{
  "arch": "vit",
  "model": "image classifier",
  "dataset": "photos of plants, animals and fungi (iNaturalist)",
  "train_examples": 38949,
  "image_size": 32,
  "crop_scale_min": 1,
  "horizontal_flip": true,
  "color_jitter": 0.2,
  "targets": ["class"],
  "num_classes": 15,
  "norm": "layernorm",
  "norm_position": "pre",
  "hidden_act": "swiglu",
  "mlp_ratio": 2.67,
  "head_dim": 64,
  "fused_qkv": true,
  "bias": "all",
  "qk_norm": false,
  "parallel_block": false,
  "inner_norm": false,
  "patch_size": [4, 4],
  "conv_stem": true,
  "layers": 8,
  "width": 256,
  "positions": "relative_bias",
  "pooling": "class_token",
  "label_smoothing": 0.2,
  "loss": "cross_entropy",
  "init": "kaiming_normal",
  "residual_init": "zero_last",
  "optimizer": "muon",
  "muon_scale": "match_rms_adamw",
  "learning_rate": 0.0075,
  "momentum": 0.95,
  "nesterov": true,
  "orthogonalizer": "newton_schulz_5",
  "adamw_lr_other_params": 0.0021,
  "max_steps": 11400,
  "batch_size": 512,
  "epochs": 149.9,
  "lr_schedule": "cosine",
  "final_lr_fraction": 0.01,
  "warmup_steps": 1140,
  "weight_decay": 0.02,
  "adamw_weight_decay_other_params": 0
}
Rows from block 2, named by matrix and row number. Rows with one number belong to one neuron. Each number is 128 + 24 x the weight over its row's rms, rounded and kept within 0 to 255. All counts start at 0. Numbers have three digits each. After the name is the row's rms in percent of the matrix's.
# gate: MLP gate (model.blocks.2.mlp.gate.weight, 672x256), inputs 0-85
# fc1: MLP up (model.blocks.2.mlp.fc1.weight, 672x256), inputs 0-85
# fc2: MLP down (model.blocks.2.mlp.fc2.weight, 256x672, transposed), outputs 0-85
gate.277 102:151119120092133110100103125098090145113111133102099107126143102095120124129111115117128173145159143152089133161144128169161098154168111142158131146114171145131135132134130117150104157148138146129118128151088129160133117168116067106124147128126105123171121132
gate.278 041:159155089086144155096126159104056118119133116108127156117135107122128146090128138094111118157120151128126104178147142189129118123186149084173129157117101159102130140086114137128159176138166130124119136076112095123124106119131149113145143121146138138125132146
gate.279 017:110150133116105138126129177168126113142128117167134154148156170152120136128134108101152166154106142133111116092163111137122108131147088152158149116095105089154074178160093100117126134137084111110117097121140102078115167162126103080124116133159132125120148104
gate.280 128:146123120159116127098108140112094099121150142113126160119128162139114110128120162148148157091163116136106112079141120154175135141141135138180093142143112129114077148099148135103123137166116136154107116113116091134089165178134097094116119124140162112127128161
gate.281 031:132151142169121141106148107126140153156107141109119117109112121104094143117133125143110125149149117100132134130113119120169153188113130112157156122082134118161108138155087135159080106118083123125109154138112104114137135125076156130109101112126152121104106161
gate.282 084:079137120138070155090138118100138152130130077107104109099134129140133125095094121161127115098133120131104115131136122141139130145145147134127127133130107156137145110129146140092145155115149129089117075170151133139107144126144140096167152131121140091091094174
gate.283 122:145125101117103135139095057142120128157126128138124088100127172122167126122139145174126132129135166109144103176099124152128111126161160123119141095109094124147158164123115126117128088141128137125101111151133141099130124101130151134137171144107135139128100136
gate.284 127:079139113138159129127126140088137106159140137136137195134142064131127104122125112119118124130121161120136133143095133146126199152153123145091137115104053114135135132156159156121131114116136109088157125123124125090088127137101147132117138120104096127122124133
gate.285 120:119092108097130080155113139147143080128138179154120171153172169142146115113164135106118095111106106128154145136185138099144158138121133109133123095158138117189136135141098095119126141102147115094135172104154155117108118094104176151117105123179106087138091155
gate.286 088:109165150140108145126123161110097175109140164182089151153151126103148148136143094112129129156130136091072172125165096129170107139078114115101128127161150135115162125129103125131096124153102102149124115156119131133176098130064131157159107145105128146139116130
gate.287 125:135110092128121172124144109144182126130149140128153120094119124128140110154116107169126100149157153126102099105135164081173079123115144120111112112134149103105136147068180136135070133118109130099149133118127156097121110089144118146080134161137067153127117128
gate.288 126:076149122155132117123175142127110125151100153096141110132157098142052100084108107132158116091128143125150132131111114138123131118151111136092106151123164173103137136078131157074137097141102112125170095144133112137096122104156144155084162153155104130102142179
gate.289 068:111151112159175084146134131169067130131138094122150136188112140130123107125124093142113089111148120150116108163111126127158132091146121111060126109153133137125122116155106105128178135092095115083147176113117111107134103109131144174129121099172122110132159107
gate.290 132:124127145138122123167123113105139163148163151133111207117088104156130113121103093131111096184102162138141130141143175137128125124147101100145138168132102177125140177128105142164122117118119077115111108153152096111157125131094132094127129150108130125118140133
gate.291 089:083149139103137099128097149168107129133096104141093170144136144149147175075119095100148126132148157095080113152152122144142136107095123132166136100140110128144129186153126140140172169154166092104105090142093098104147119149082124114119207115121154121134095112
gate.292 107:116123097103156162122166059121118127123127104168111142149126111102126157147122089151113133120139143139147153143107171141106147121166165116134113102134143159133113165108090125109147140082192117139106188165139133136087127161120123093099143115157142132107130113
gate.293 103:090157127147177132148118134107134154123159128101124162110148083141076113088127120160088136135120122107151120135155144152151137143156159128158139149102120089118107132138116061106116151117138115118077123200105184135114097107145144097101171122159129139162121122
gate.294 126:094126095088097082148121101156125130182131137120147155136143111191097165097113115139131068134138124156175112066135079173123166134157105139108117098118101141106143153141147112152116105137118134100166127160165112160136139121136133138120109088107137073110113121
gate.295 051:126108158143117134149135155167107122072101117153140198135145135125124137148133127109125141132125090115134171131122157160144139188080124137131065146135085190134153095117146168130128097135131111118113143132084086143125141098133177090150128121126166118115121116
gate.296 107:127164151098131114133121145145190116095104141076123163107140140094111082072109141124108110094143150131138123110123158136150106148120127121080113095104112127167091130128135168107143131127125124158125158127151152114119146121140119113107099138127121152113096116
gate.297 111:144107131122167125124148110126163148089125156152170109156103130102122087147121103162110167088144161115129154137110090155087133132091121112147118135122131138159133174150120128137140135108136145151174153145104108144129118157164148113124135090114117130121070140
gate.298 064:117155121145106127095146127121122133116132155110118135129171159088129142157138096154132094145172112136133145147155102138124126116139145135115088073131155115165143160094110097134146145116112141157132140130135102078138157120150147099144146153086138181134095152
gate.299 136:151186076101142162147124116117146104121101138098127148154116133150113106129117169137121148138140153135069106137143119154114157136115114109116112123121088115151113157159144096087138117090154145140109112107154168128117130108146176132098150133133121145096097184
gate.300 092:131160141150118151135151121163161102137146096099172117167149144124132133104112124151112133163132145099108144102164096166103128134060120145106154128191100126109164131121153128069127122131082131132112137102126162069081122107124117098127110087110165117104149112
gate.301 141:125143110125151150105144091157081137120106118122110111182120153104122124130108148109112120101135130131113151074133113162131135149112132141148113155129133171135188106150150130081189146145084117117125083101149106087165125116147127127104137112135092107166085128
gate.302 087:125116147114110124111065141148116123158154162124126121102105137110128178146092141125140108156187132090069089170146137158106136132112131128139121181148141093115121133131111115118136170093174140124129156095104133097120121126128096138124102177136124151169134161
gate.303 059:146153131134124114160145118140135117138111121150135099070158153157100190123175096092130125107175064149096133067128136115122119140163137176101165134149137161121138123133113109118138129141129082115142149125175108148136097144122152099155171140135124148144162092
gate.304 100:103145164119104148137122135080132210124090143111124133174148152142091155103100143142126134123106110104133116122142144164181063156154114107123151096148125106152131118151141108136118089156108118061109141085121125142105149129133185114149127109112088153124142124
gate.305 044:116106107115098191141108080128142109115154137121142049122157161134116130145134126137138097118132121173121138174117101135144119128109128145090081113110161105125133143127121157146123143085100105151164114124122137112145127133135150084109103139080100122128127142
gate.306 121:132147150143150136112121119162100119140175146128158134139114120126106141145105101137126148186107134089097183085157153087093157110111098138123175135142163137106125158158187147115162105127099166117093153136153159096113122072104113137125092127121144142133114169
gate.307 133:105139171097122135141143127104135132120115135135161123138156150190132096099109169133132114154129172126127122153100174126109132114115167147088139106117123169132139154116126137129126115163160152140168126138129121130173135102119142136157131130104104110119101132
gate.308 037:151120117120152124141117108148123121149129127131109127113144138085124113104150111155127107155118141098162120146087124169133097112127145142105108121140128150141146116140112122161166125096153132087157060173101139082126156119145112141113136159165147098122121094
gate.309 100:127111098070070128140156121117130146165148113110100143134099109112118124161136127160152102137166103110149092130069150132145093168144175104089163122141122140142110099107160130115113145127123194073128135137128113151158118129134110140147177148076086149139126109
gate.310 051:073128120145129148124112113126115116084120136087139125152098101126095099158076148120168092086146153165141177128079155128139142096086136169102140119149120103121107124090123142139187127113105072156124126153104155149140134139101136099125118139091120124126130120
gate.311 053:119113136140145126057137122145104149147151142082163099102130125085153140133101127094127120186164097112173105137144059146114141132148114116101123138130190123130142120096154096115120101121130114142155132119142111159153136106122143113143128160075127163109071176
gate.312 119:094117141179085146161076112133101141099082153147121145136103110119100146096156108161106106109152126136151151140150139136150132123106127133104143133134114103147117152104128153128112103130147130143172117103159110122111116135131117136075151108101109122142149096
gate.313 100:101074121138080110143114111152122134138113122162116160119152093125137152138119145141103159109127174160114136145133138140155080133076132101128118151120147122121115141112125117134089153130148108098211082167117171153117143135123142121126173147104118113118071099
gate.314 044:072085100143157090146176156159192097150145147085104109103111124099063184124168121132120105124096157141111175127139132137129114158174115118134136153123122157121120127152116137130142097132093156131103128153167126149128139179124119106095149144129103106144097111
gate.315 111:110129146121118136115109103144153141137149131087136096144167158138091150116106134127088162150155144115147135133132135126056117123150139152142166119152095113156121112131107123120095148147121130135152145136120105117149148182164144141136128107169122086104149141
gate.316 135:152142127136139158128142135113135154113133118138148112092144139118090102112095062119109114075136136148131084103163137130162138112152108155181093097146159126167110129149106113159112136124099143115100145139098127149103096149124082113172093138101121112126161098
gate.317 018:149157154096133111108058127101124132109095133079112121125117122128099179180156102120115118138116153108137080112138086150112136200112163110079144153135108124132160139136130149140173112107157126108120116110118128111175157127093115130127133118127145134110125140
gate.318 130:123152087141100154135153124136139124095143120148131112134158066130109093161107138160177163144152084140093125106132115151145154088113107137155166133162121154142136137106138145106096135138150142139152087119090161105150140105152136115183127109138124118153115118
gate.319 128:077177147168142132127148136124162118137142106126135111152155129145100110120107131171127111140143114123182123197106099182135151080111091167129138141135125087137113101102138121127114134132113100114153130115105126118108136129159107098132156158104181158137127114
gate.320 091:131174112103148133130116095162141134119128132074173138130136143163134077172108165128090121140176111126099083109121129154149093167123124146159137125137094098132104154121122155125142136154121112152120115068124130087128129150141128157142132155106127118145144127
gate.321 035:156104147106139135076093120111119146116081097116117139173115141114141119110110083145164106145115113128119144102127108123154112115156144123100104149105161093128123140157158152117136150123135098149204079128117124097136085132126085115164111100116113145151168159
gate.322 097:118134133130099132121116153076130154106109101153171128160127124148108173106118182137146129122173116111138123142159072122145123102146119154142117126154141143105142120120129114112176157172137135126142101092103158157104115115139138098162139127117153128137114099
gate.323 038:110151139100138126173133132151137133136121125089136140138168134121072166123128110117141087135158164108113109120152111127126086149125138148119183130169074109112110103105124166132126130108138185140152133112133087121138160163120078172133095150114162147112106093
gate.324 130:093142151121110116102137122128095155100125114162108131110138132127093104101067134114117112084146102135087120146126123106141130096153148123114081101111112136125172124165135116152149119102144105103092100154150149093139079135127144133141143130156150174085105149
fc1.277 113:143132140130171127162150120150110108169151113149120132136144112128118113140111128144137130133120134152136147119113107086094105153120146162128165119138080153127111082093127115141124068131118113123168116118165086157146162158147128149126080127096100134128119087
fc1.278 038:156137103118124156151148124121107120173119142082115131134129119148126173118122142093145141151112122134162141168119110135123106111157163107191137137163097127071130101115099120096133132144164154144134124100127109163134125104146126113116146106129123112133115165
fc1.279 021:146109122137112128149130116151132139088122154130088151092149128100137121154099162134119123103100164092100116108113158165135117129118142100154135103150137085115200103121103136195149105085101099120156139169174148121115135146171109108158181140101095114108160084
fc1.280 128:090131119125142142114151155133156156122159134144117112100152145105128141132129162128137154102145135161110126125149153091125185153090117121156169139132122089105125128146119069128134095105135147145135135140152157158105150112146120114112110151142142149135118156
fc1.281 031:128158110127115082096188135145138131151163121139130134096156113155132086113114148141128153126130122094137134145094146145147157171158126119158161115090114086150111162128132146102134090122118093123140152135142129098133091159073175097128140141135129156089115125
fc1.282 081:107149142142088111093157138102142173113120089070105094098128124114125164134129164159109099100108098134118105145121119124134132147143154132112139139133102146144138097108171127103111141134129123105133115192120140132142130113149119134134171109137123094102130172
fc1.283 125:151135110159127121158113092152164111139124144142141084131127163134174098143133137097105116127088097122143125177130082132140083118150055117098140138155092139117073139098135150078119112106141166130112118134129121154131163062155076103127159157150177111161085116
fc1.284 123:106113075120163109129106150098139120154161090140135139108158104143115130178138114139145156103130153116151132116144132101173131129107170095071127109143151116089135100132164169118146097151108114134127107153142127132079109160112128135139130147138102135173125134
fc1.285 114:152099123128169125120143150107164107139145074121138142174110142127149088140140144149122127076127155113148168095125163121152124120123138139099151125143109125116086167104149116121132131127099140123108135113147110147134143137115123158118110066136112140114125123
fc1.286 097:131138161125145125171142154087178128144130148190143174147096123130104170073145101126145145199150118143109169150104119098164145147087184141128118129137135149093128181141122122118075130138096095119144129112114091126153130132107133140148101115130131150097093100
fc1.287 128:138076140136128137140111133149113118131117107104136091149129093148105124146175098131129099122177130100102138091158143133131159122174107161122102108146119153103126175160111133123144101110135141144113158141127107090135128152114148137146162142090122145096118131
fc1.288 136:141089114099152095155160128127149185145118123090160161137131118131133119158106134091122134166118127148135125174154122113152133149133088107090179064141132144171128101099159155068129129148097152104107134137096160158116103159116144113140121143148107196157115124
fc1.289 068:087119107152122164109139123155143139162110112172140147114109119101159153129126136118109154094125124093149146144121120118117121114121145102123168111125125128151106141091147155106136129113101112121132122137122069082147118113127078130102124153139118121152102113
fc1.290 128:094149117099102118179122114127072112125100107155125145137138146100109087092114084133118154147095176143109135144142184119108152138129117163106130184134111166118132154138130142131188147118135084168140119159123073110169133155148140080085114143097133154074144148
fc1.291 087:078095151127137110122124150101107140148126095104129160178136181133124178106141141115119155139164105141123102127140093133128143099128104114140156044141106117177125149114105145139155158126116093098151117122098133124105138116154160117112159128120123107109102099
fc1.292 092:117097117136136148101131074093122132136140125159095140111092105068150156098153070145102116120132135111126102169129142114150159127121162117131072142144127126119123163112095134117140127100176151168110178150145150130087134127097148145136175098149106126126136118
fc1.293 108:098092128125123122103141114112103102109163108099105110147152147102140141174143126113130122153156124140109165075153103139169113144092128102110120184157146126149147116122164197142136094141143164150137116124135083129094140165135113133144088119125137140145112107
fc1.294 126:148123135124167159093143136080130141102116120134143179098096127118126120098110171090151127146089119098083136167165169125118094123069114088127127154147170113164121113186097126138154147112126143130096116127097135069141130123125155122127105141163109153130112051
fc1.295 048:142120101107143098083163157109152115150127122139115064141140073152113085099121143131137136167146110122149106102133152119109133105167103144124176115114124073098101153113124085105115148135134141116156073145168172155175133151138072188123161121128121157124111151
fc1.296 094:160101165150121112110095125132143118108098143114103125109155148064113086082092121172129137095124186101127112140119116157094114133109155163130132127105078138131133138130143160137158148128148150148142153165144132132127134189129075097145118121111144131098095123
fc1.297 112:148105097135102125133123130123109168134093148125157143101141162116128113179144117115140120123099127127099084131139127163095151157125164166127109116120060146160097150105122139161136113118138130121120103168133092148121173167144147115131152068155110150113101145
fc1.298 067:156094133108162103111104110128157151102139105130115139101119116137110147141155130152125125107142129131110098148147169144158140112113148141116159091110117111107119151140164107104137118092140068114197085117125147105082132115159154167103163151115129099132100146
fc1.299 142:156097164112114135082160118157108142149156102169113090115108088109119140110119125087099121171124136111147169112112133132170109149130154136139151133112166145083127115099086100147093158188128073091151094108151153096145116118101083132129109127107113135158174076
fc1.300 105:093117118177147156117123177150099150129145134127073119143153125093135098163125147138118145144105124179172110144106126172104124140128193128156116123103145107094124136119097135141167119126147143119121108158114113113183091124117130183162134129106127097130120150
fc1.301 133:106116120154130145123136167135088114128105160109146133162125162090138073128104125120102142140135155150133160131097128110135123144117102099201149131128125129112185120134177146093136104088130105110119088127103101113143097174134138102112120126158123117121112141
fc1.302 084:115090147095154155083136160076133123103147149150087104122147135146095155137112117111118130078096103129123122135130157152082150122120155084174122093089141126116135134093072091080144166125128139104162085150143088116151144141103141112125114154087135162097119127
fc1.303 058:144175099106144135132111148132134157164105110143135125058121144127106130108128132098122120113142115169146175154145134137152127143150121182141151114150132111107104120140117121137127107113110120109119123103159109132172149082124124082161145098110136087115142099
fc1.304 092:149085088126131118124103103161118117115125145124135160117114124148132066102151131108126150121160124120142123175124106130075160108139176170133118168108141182092122153119108139098160173125141141192128165162135093145122133134134114131099119131157152100161108129
fc1.305 043:107128149145147085118151129135131150116126126115108160116085109106154114118105139139130130121143115113159127103123103106147130091127177137134111145140161122142147120122117121066113142127156171141119142113112123111125140135132045131127188086156124131158122102
fc1.306 121:108108118095142101120161131138164110138134133156113151126095148072172147168146137127136119132159131105130130082095140104117084130136103095147149110149115141133097150149138126126117115122118083163092147140112146124143129107137145145102130125110118122074100121
fc1.307 131:127113097130160144148190157125169079133113148102069119125133140122099159149134163146125112097151122120097104135113108172139127146159136123121139153102146099108102128166180120143104108110181125095110096125127145092090123116083113134118130109136112108108151093
fc1.308 039:137122148108156106142120124126111107142120111133094153110151140079156165105120129121152132177178115138166141156107165083102124126114119121139176113162117131135142105110118104145149093115133089126089087144123142161140119117125136124129154146109144115168157106
fc1.309 095:114121137096108135131110086150114155146114161109135141098130115134137150158104071147151105162118126108164154161135175096121097131130111125060135113126103129108080143141138115121157090142154143095125135114103109109170131106095178149169138163062085168121143147
fc1.310 050:128119127127137143121067115089171162139127122174169168133132162141131128112124127134127152175121120101131111123144121077159129105133154132117094176131143142168153102135102148128140147130106137168113096093165174168122134061140078122124102159114149104114126136
fc1.311 047:135143108158129124114086126104145159131159133145133119132103124128156167096137143110120135130111148147171079184158076110091146137108116135124122127161174114068122138125140109110136122163092135161150141061146109100098117099174137137138136159095121098133082154
fc1.312 126:106159154164124124110166105127098063139138124144148132100147162154102093119111116154166148109145110105120127132105125117162139122147161106102101134095138118131092111149125146108091114108103098111120129101132162150122149131176102131124167161085106110105155122
fc1.313 107:163152116132139130148151086127136113157101117115162158113087106138102120103127148138118130168140130121147171127116117133155094124113131142098094098173136157101098088087135112104105156101125131098097138172121143165104134149147115117106168139113107085126132141
fc1.314 043:127157128156091123156207160116132100135088099115140112158157164093174127084131134114146154129133176075131142119131135107132120145131129077135170126151132127104122118089152133182101144091143149108118110129119178105126126142169117162139141111148146101141123133
fc1.315 110:141130142123119135088143111131154172128154110112088099118107172154146130074142108170120128115119133117149104172115125063075152103154131130090157092109090090154118138142108098101099122132128182144153145109136146123110149115123127127100160128192093137103160157
fc1.316 135:126124122126130097120151137134143096162137146126145172121107091158113138140144150179133159110118100112154120131156103092145135116110116100111128110138113094128092128112111102146116116152140074116132150140115106090100142147119165108137143137145154136166149103
fc1.317 021:107163125094127163135138113173126131096140134128166117143120147155146092146143123130110185153137109135140146112120143123147131127080139104109098117094142106114101132161133085092117105136126169123109135115129153130143117119157127150099173141091134116141107142
fc1.318 142:111121117123167127134095143122149157164107146143114093107124146092123135140103154112123068116136151153110119148108146097141124133130128138102142205127129115147103100108118098187198143141150116062084138124128092135102150114103153123149133160146125147153088136
fc1.319 113:151122099124130114112115140130167142103140106133079118127124143120121104119138125096143126119099149131152138101135136107118095162114158113150110141109120199121147137146124133111137113132124114105109138148095165141197143108124148092139112130146115077123110113
fc1.320 090:121146103131126142099125115094089112110116144086139138119154134139110109119148174140120113100117140136147116101102090138122107153095131140142137135125103121136098114154085141106133144149137150116087138109114136093167125103139130138144143153129125155122167167
fc1.321 043:143147118108155152156161137124125093104164094189146117120163143119157139118115143070122135147097130062175137145106143133151113136140160125113142120128143161086098130149114189130101150107104145118121153100173124126155097122135095146093100135109111122148155099
fc1.322 113:179144103159112161161122160174115112132136097126129132127139074114101127083078116096138119141137134121088112137119136116112130154131099147107157101176134119127141124096135198113126118096145154097132123118122118128198140124151157162138131110122173142122176171
fc1.323 035:101127141108146146145146132136127169120141135124144109124114177134141149104131109087113158160074126130104097146173129150118149123139112139179091146115117124117131114166101065131118117117104130147123128132137092127120166110136136096129107121112128151134122104
fc1.324 120:187142152134151167169165130112166085153108174094129137162149121098135191130123125152158141153112158114129134083137139134100144124099099113102113129172137111136148122083125171110143148146142117124120113141145103150133145144142113110120119135123125129142125113
fc2.277 117:132138133152093127130159119120162101126135151116150109116149155140142138132115127128135093077147128179146093116146073157151063128137140129128094111118095126189094157125127132136070122122124122119099116113128112148156118126105174083108105125101115174118097074
fc2.278 040:113145172086137152112164132140128149164127177099135100129157083180135083136131157125077139137148163143132132124135127111114113128115146163121088133122157128131141140119147141062145130145119132122153142141137113128114121117111113116119128142110120134120119165
fc2.279 019:140150133122128128144122150138118143154150132114110105085148122150148120140125213137133137081099114120145163155101152167131134090129149105117141124142148138092181181132138102139110115096113099136120121140140126098119126126114085129163152134124138098060119119
fc2.280 127:145144122140136147067107092133134090161097157095135139152115159108165158136141104161122088093139129121095108109108116103112107103155144129119146144138122105150124143124106137111101151145110109131100128160087064081140100152102132120166093131101160082180169125
fc2.281 030:111118149108113134124160117091159103115118119076100106172078151153147109125130149137132116131157087121131144114129150124081125136129125116123095157133133139184107129102129136134114144128145096113161155140116145181104158140144123136166125133133161124124150090
fc2.282 081:140137144146135136141142132136195118126102111124134137102106155115140128170114118181148123111142079102122106122094117135124109124114146128123157156152149129136118135124127142108125130123118137080099117146167160088119094109122155119133107132124158139116104143
fc2.283 121:163127143166120151153124110104104153145079115144125119111158128110090172098085131128156132144121119113111095158166100137139125084121113122111089096145155107127073121110149123128112128126153151132151135133125110179141126166094161124104129093077097106151139115
fc2.284 118:135135172147147127147130121095072144157152159120153147138092155107151074165093129137116122092130152125118128097173142094126082101137131140170124120091146148148139116109137110087124137139081084157112118110143097139085097088098122145129116161102128117120179138
fc2.285 116:128118139128135108121086109120140129143106074128104157125152130148167136122090099132130129154117171134166107072125104125103120149176092105131088116119140135146191138152142124128093153144125145124122142150124169151144081135110152116112112155143135137113128118
fc2.286 085:117120120133074155139161123096098134167140127083114154093108087140131109100111155132141087121118117121143121099111129165173162124114127092155169160098125141155100102107162142109139165114159137095127163123155104083092132130123112144155121161076123131146119118
fc2.287 118:130124148172148126142128142130161118095129114127133148113161071116104132144114125192127161124117128080144145134116072130081139106139085134133114097139130109137148121128136078124111158119142144173142149110106122143111139160147159073121139101150125119075107108
fc2.288 127:127121137139147139079130137140115121161114111101139106111144131137051084133149173142135126137133147126100118124114098151155141155117139101149125130146073187111147111133109108160160129122140125126104158114144133167153135133108111162148092145182115136117121176
fc2.289 070:144077130164124102138122120139142139203099140151109142122136097122111124123126119115138133145121103153125159090125092074143099084124174123113155170121146089145149113135151126144150102117116144132150127112107121093106109117096148161127111128155128129111113075
fc2.290 125:126127120132144093147111102095170132132101138149148150145113107106117137161140125099120156119127116136125103086111176073164129112163129135120183178131123108114126125176099139099136135128155128101075094096117135159144154148122150160094122124153080111158106092
fc2.291 091:136136141100139146083119104128105100134166137129096134139098107101108147118167124075115120116145116134100164151155146145115121093126150146120136167125119101117176183139112093140114133126114130122152079142133149089184120106085127169136172144099144144137169133
fc2.292 107:106163153176154171164124133146138134128103154096109134153123101130166086128118097137098143096159097151111116150117116122118117138120120150145120116068134176148119096111109176112181134126119087090146166170152097102143096126135134126101105141130097171114084160
fc2.293 110:131141112155138137203112155138165117142079112135152121115134115162160136116144103090122078095097141095123150149115137126175098112117125128137150174103131093138126109144127143122138127150113153108122120133127151152114097184125108140143136122140153157101129090
fc2.294 131:164103139062112127112113154129089144151153123127105130114112139161115106120092151136134143133115115147156120151119114126123103143127092114165158144115085157108117145113173143137132173090116136135141151161119098117145139126148086152171119129131099134100115137
fc2.295 052:122090128123126141107111113124147146163120095106103173145156094133092093142106147121141109164147110133116077201130123125116117146150129187154129114120120137140124114105166122099145126119139106138141109104123133114131088114120137112145140095133157128187157124
fc2.296 099:160147107114111138114149109107080148124105081171132100130153136154176131148144153106115096156137115112129162134063097154140088164132114135153095111112128077095103121178123098179097161159149149113081153164089127116144141131134157099075146125116122078142170114
fc2.297 111:180136157116093102135117175131118081170147144112114154149132099114085152111108099112135104111125088139119107146088109119113085136133161142117142161123118093141091112160128087125111138122137095164132112154139133055129108141171115129133135147116149119118090138
fc2.298 067:121121080148137095171154167129119139165125152147160129117119119126167092102146134099139107129115084131098134122125121155158112104126108087114144145130127113141147178129101081158122148137122111147124123176136143143135147122166123107127148116166141130115129175
fc2.299 140:095105127120081162115141184120112130100116127138136116140154104128147148102094138116082131138135112130114114115137113129146131149137160123107157132130096146115135146141100174109149108137140131154125127098132147107113148116101103118185123105101155151156168149
fc2.300 095:101139145179135108137141104145100138126126074127152151127136094126146150064153129137121137122157144111105121122137143156103142122136123162095150118116081110144143058099118082084143094129086136158173147113142128101175134157188178119096111102093120140141097132
fc2.301 132:172123096103118117131133121151083094114129129142149145093102166140147101155144132112154069101131139114091138170091116097144123150128125116104136147155136135128115091145084171156128076118149120129168111132124149155114106129130148124134148098116121132161158161
fc2.302 093:143146132147113142121176111113141142145127115117092120114139110138113141131149165148101139130151111137119108110146154117092156090137122100142123135111157132118173138154091131115133160103147131113134125096127073132122105142106122110133071104146138098122169084
fc2.303 063:114149118129134145157119128124115168133110112143102107102097148138106134161155146141155081144140192102138109147124148102151152149090108134127134107145154082126139124157117097115094127129109077151119145193126182163122114066170131100181119085098116150118124099
fc2.304 098:130155144058146111152105114113090139097142167143061132094140141122109134141133152117163101104100142154115129136132121131130133135119106169114136103079123117134116144093124139153108136143120185091137156148126093135134113072083161188106166160168126148124142139
fc2.305 040:160104098185137158184108154147116131182111128099146167170065163112142144139115127108089159104109115118139148160148122120103094098160115108112131137126090147171123108129117136138169161140163125126124117092148116110137148128140122114123129164116113135110104121
fc2.306 107:111088121148149151165082115138110086138149163122144163117110101129116126132113101098123113123110129118100122110122168111159100139133120094131121092093077137139150136123168119164130115161124137118171152118103184111131094133146152130150131135110101110129098161
fc2.307 127:110173160167138124113167121126134146089128108148107117145161125157130102128131125139131109134137119132132155115096192107118099135127157115179105117111117132107160144142132086135119110116145182146147134174108154087146103179109131146121123113136114120133182131
fc2.308 041:156169160140136090103106102142086151164091096111114153103158137077146123102149108156103143111134145086134091106124142122119105116129157103104151103117118117085106132159128088112147149133097117078124113118131133133151126137138140097102133066141130122124125153
fc2.309 098:130124074144131156110073151143155125098116074126121139099106127098113103161130129123063127131128105144161114112171115132123165111132131098155126104118092126144178162092117139154127109176147137172128127079156079119133165130135148085129130136094109086125139114
fc2.310 055:138111127134138145076100144141124114120102124157121177172124075128117160113136117160116150138119084159157138125151133088140134141128141117090129151121107155177114166123147134070096129160114149144143144101136123154099185110097166090112119137137102100131147120
fc2.311 050:096159118131129095117101126141128133144135119120143117157143154139121109109161134137073110123136149107096136138151100101147101190126084138132161195146146129143114116140115140149126123138125121140154092110154095093120143129090112062161094144100136124120098141
fc2.312 117:112126139182164131112112148129130107128145150151118162110086126170152110162087163111134127131101170099161115157129143115094141120102141171144116075169140105110128117128169128113120103162166122092128127149116096102096122126119136110090115134106113144158121116
fc2.313 100:151130120122137080156113132140156080180131149179079122093111134145134087151105098137146105109102114140123155100144114143111137096081110214140131106091113162127168129100128093100165174096137099142130094126111114143092172143149108109111112124121100126139136136
fc2.314 042:130151151146089164116131155158141113119138111152122125141072146124159162138136126104089128102141120113134174113155151154153098126116119082103120123117129126110126123126101153139141160153152114120125129084140089102140114171146105164137136177111129162130123156
fc2.315 108:152132117102140115109156134138102126110159123170120134141108127129132141099102107117150142147149128158114143123148099152125142110127123126156112137141144099134151119149143137114183156136155109094118136115173139096090106131133121108129133138138143102145125155
fc2.316 138:139096106137125135138156095117148158124077120142064139176134133155147117154146142112166150120133134133156097134128142130154132093146128161119127177156121111141153154132093157142067103129107124100119121133104125074116119118132137075145159139113090141120129129
fc2.317 019:141153112110130154157117106136128154147152143098115113161155119138113137125111142153141122096191125108132184109118105112109162135154126092106123172120143152152116107140111123096142179135146113138118121076119171112100118153092101130162136108085120142154126115
fc2.318 133:103144129110175108122119133132157113120116141120116129129129113146094144143090079151142161104137110126124115132111144090081109096118167130115146146097102110116122138158136175108143144115105107132131194070127156129132116119134131117120147130142149144128128160
fc2.319 129:142142129107108096117111103091119133124119100102149133086110151121145159102077131104131138149184154124137071128131086153131101097122177099145144130165161113118061177123132124137141097120175135161152161082112126153098092130134152115145131115169118111119120145
fc2.320 085:096114128107177130152120167140160102131125114104118115073139157133130139141125167140111182155135148150117099140157117152177090114092096130151119173122116120141106123121121136100105142150107114103079090122142076175139135136125129134107127115201127108130109149
fc2.321 036:124141131118115109143124111157134087124111137131149162088156115134167106106095129130136129167148139112164137159170125153147098137153107161107104112120158161128139106099116146116074117095162123080074115114079137123092131116112097131135150125127172112114156141
fc2.322 112:128138114155160149139136105108100123145104111127140106105120131144131126140105157116104177116152112136123167086145115128121080140148146106122111129122105132154155133095112102182133122150101094139132134114105095134179090174149125198105123137131113105154128139
fc2.323 031:125121148110116139133134109098097160129175125148142165127157147104081127103112092107122056091169146122160119168165125187131131159124125142105093097155097149112108127092077143133124156129125139123117140116182113095180109111098104104169110122132153129104115126
fc2.324 121:120114158147163146149145139141137060129135169144099159124115123128127175116138095133107133169113147081121181114102141125097102127122146121113149134111088085194142154131123115156147130127132155150157140183143140130116107123122098114127112094149123136137103125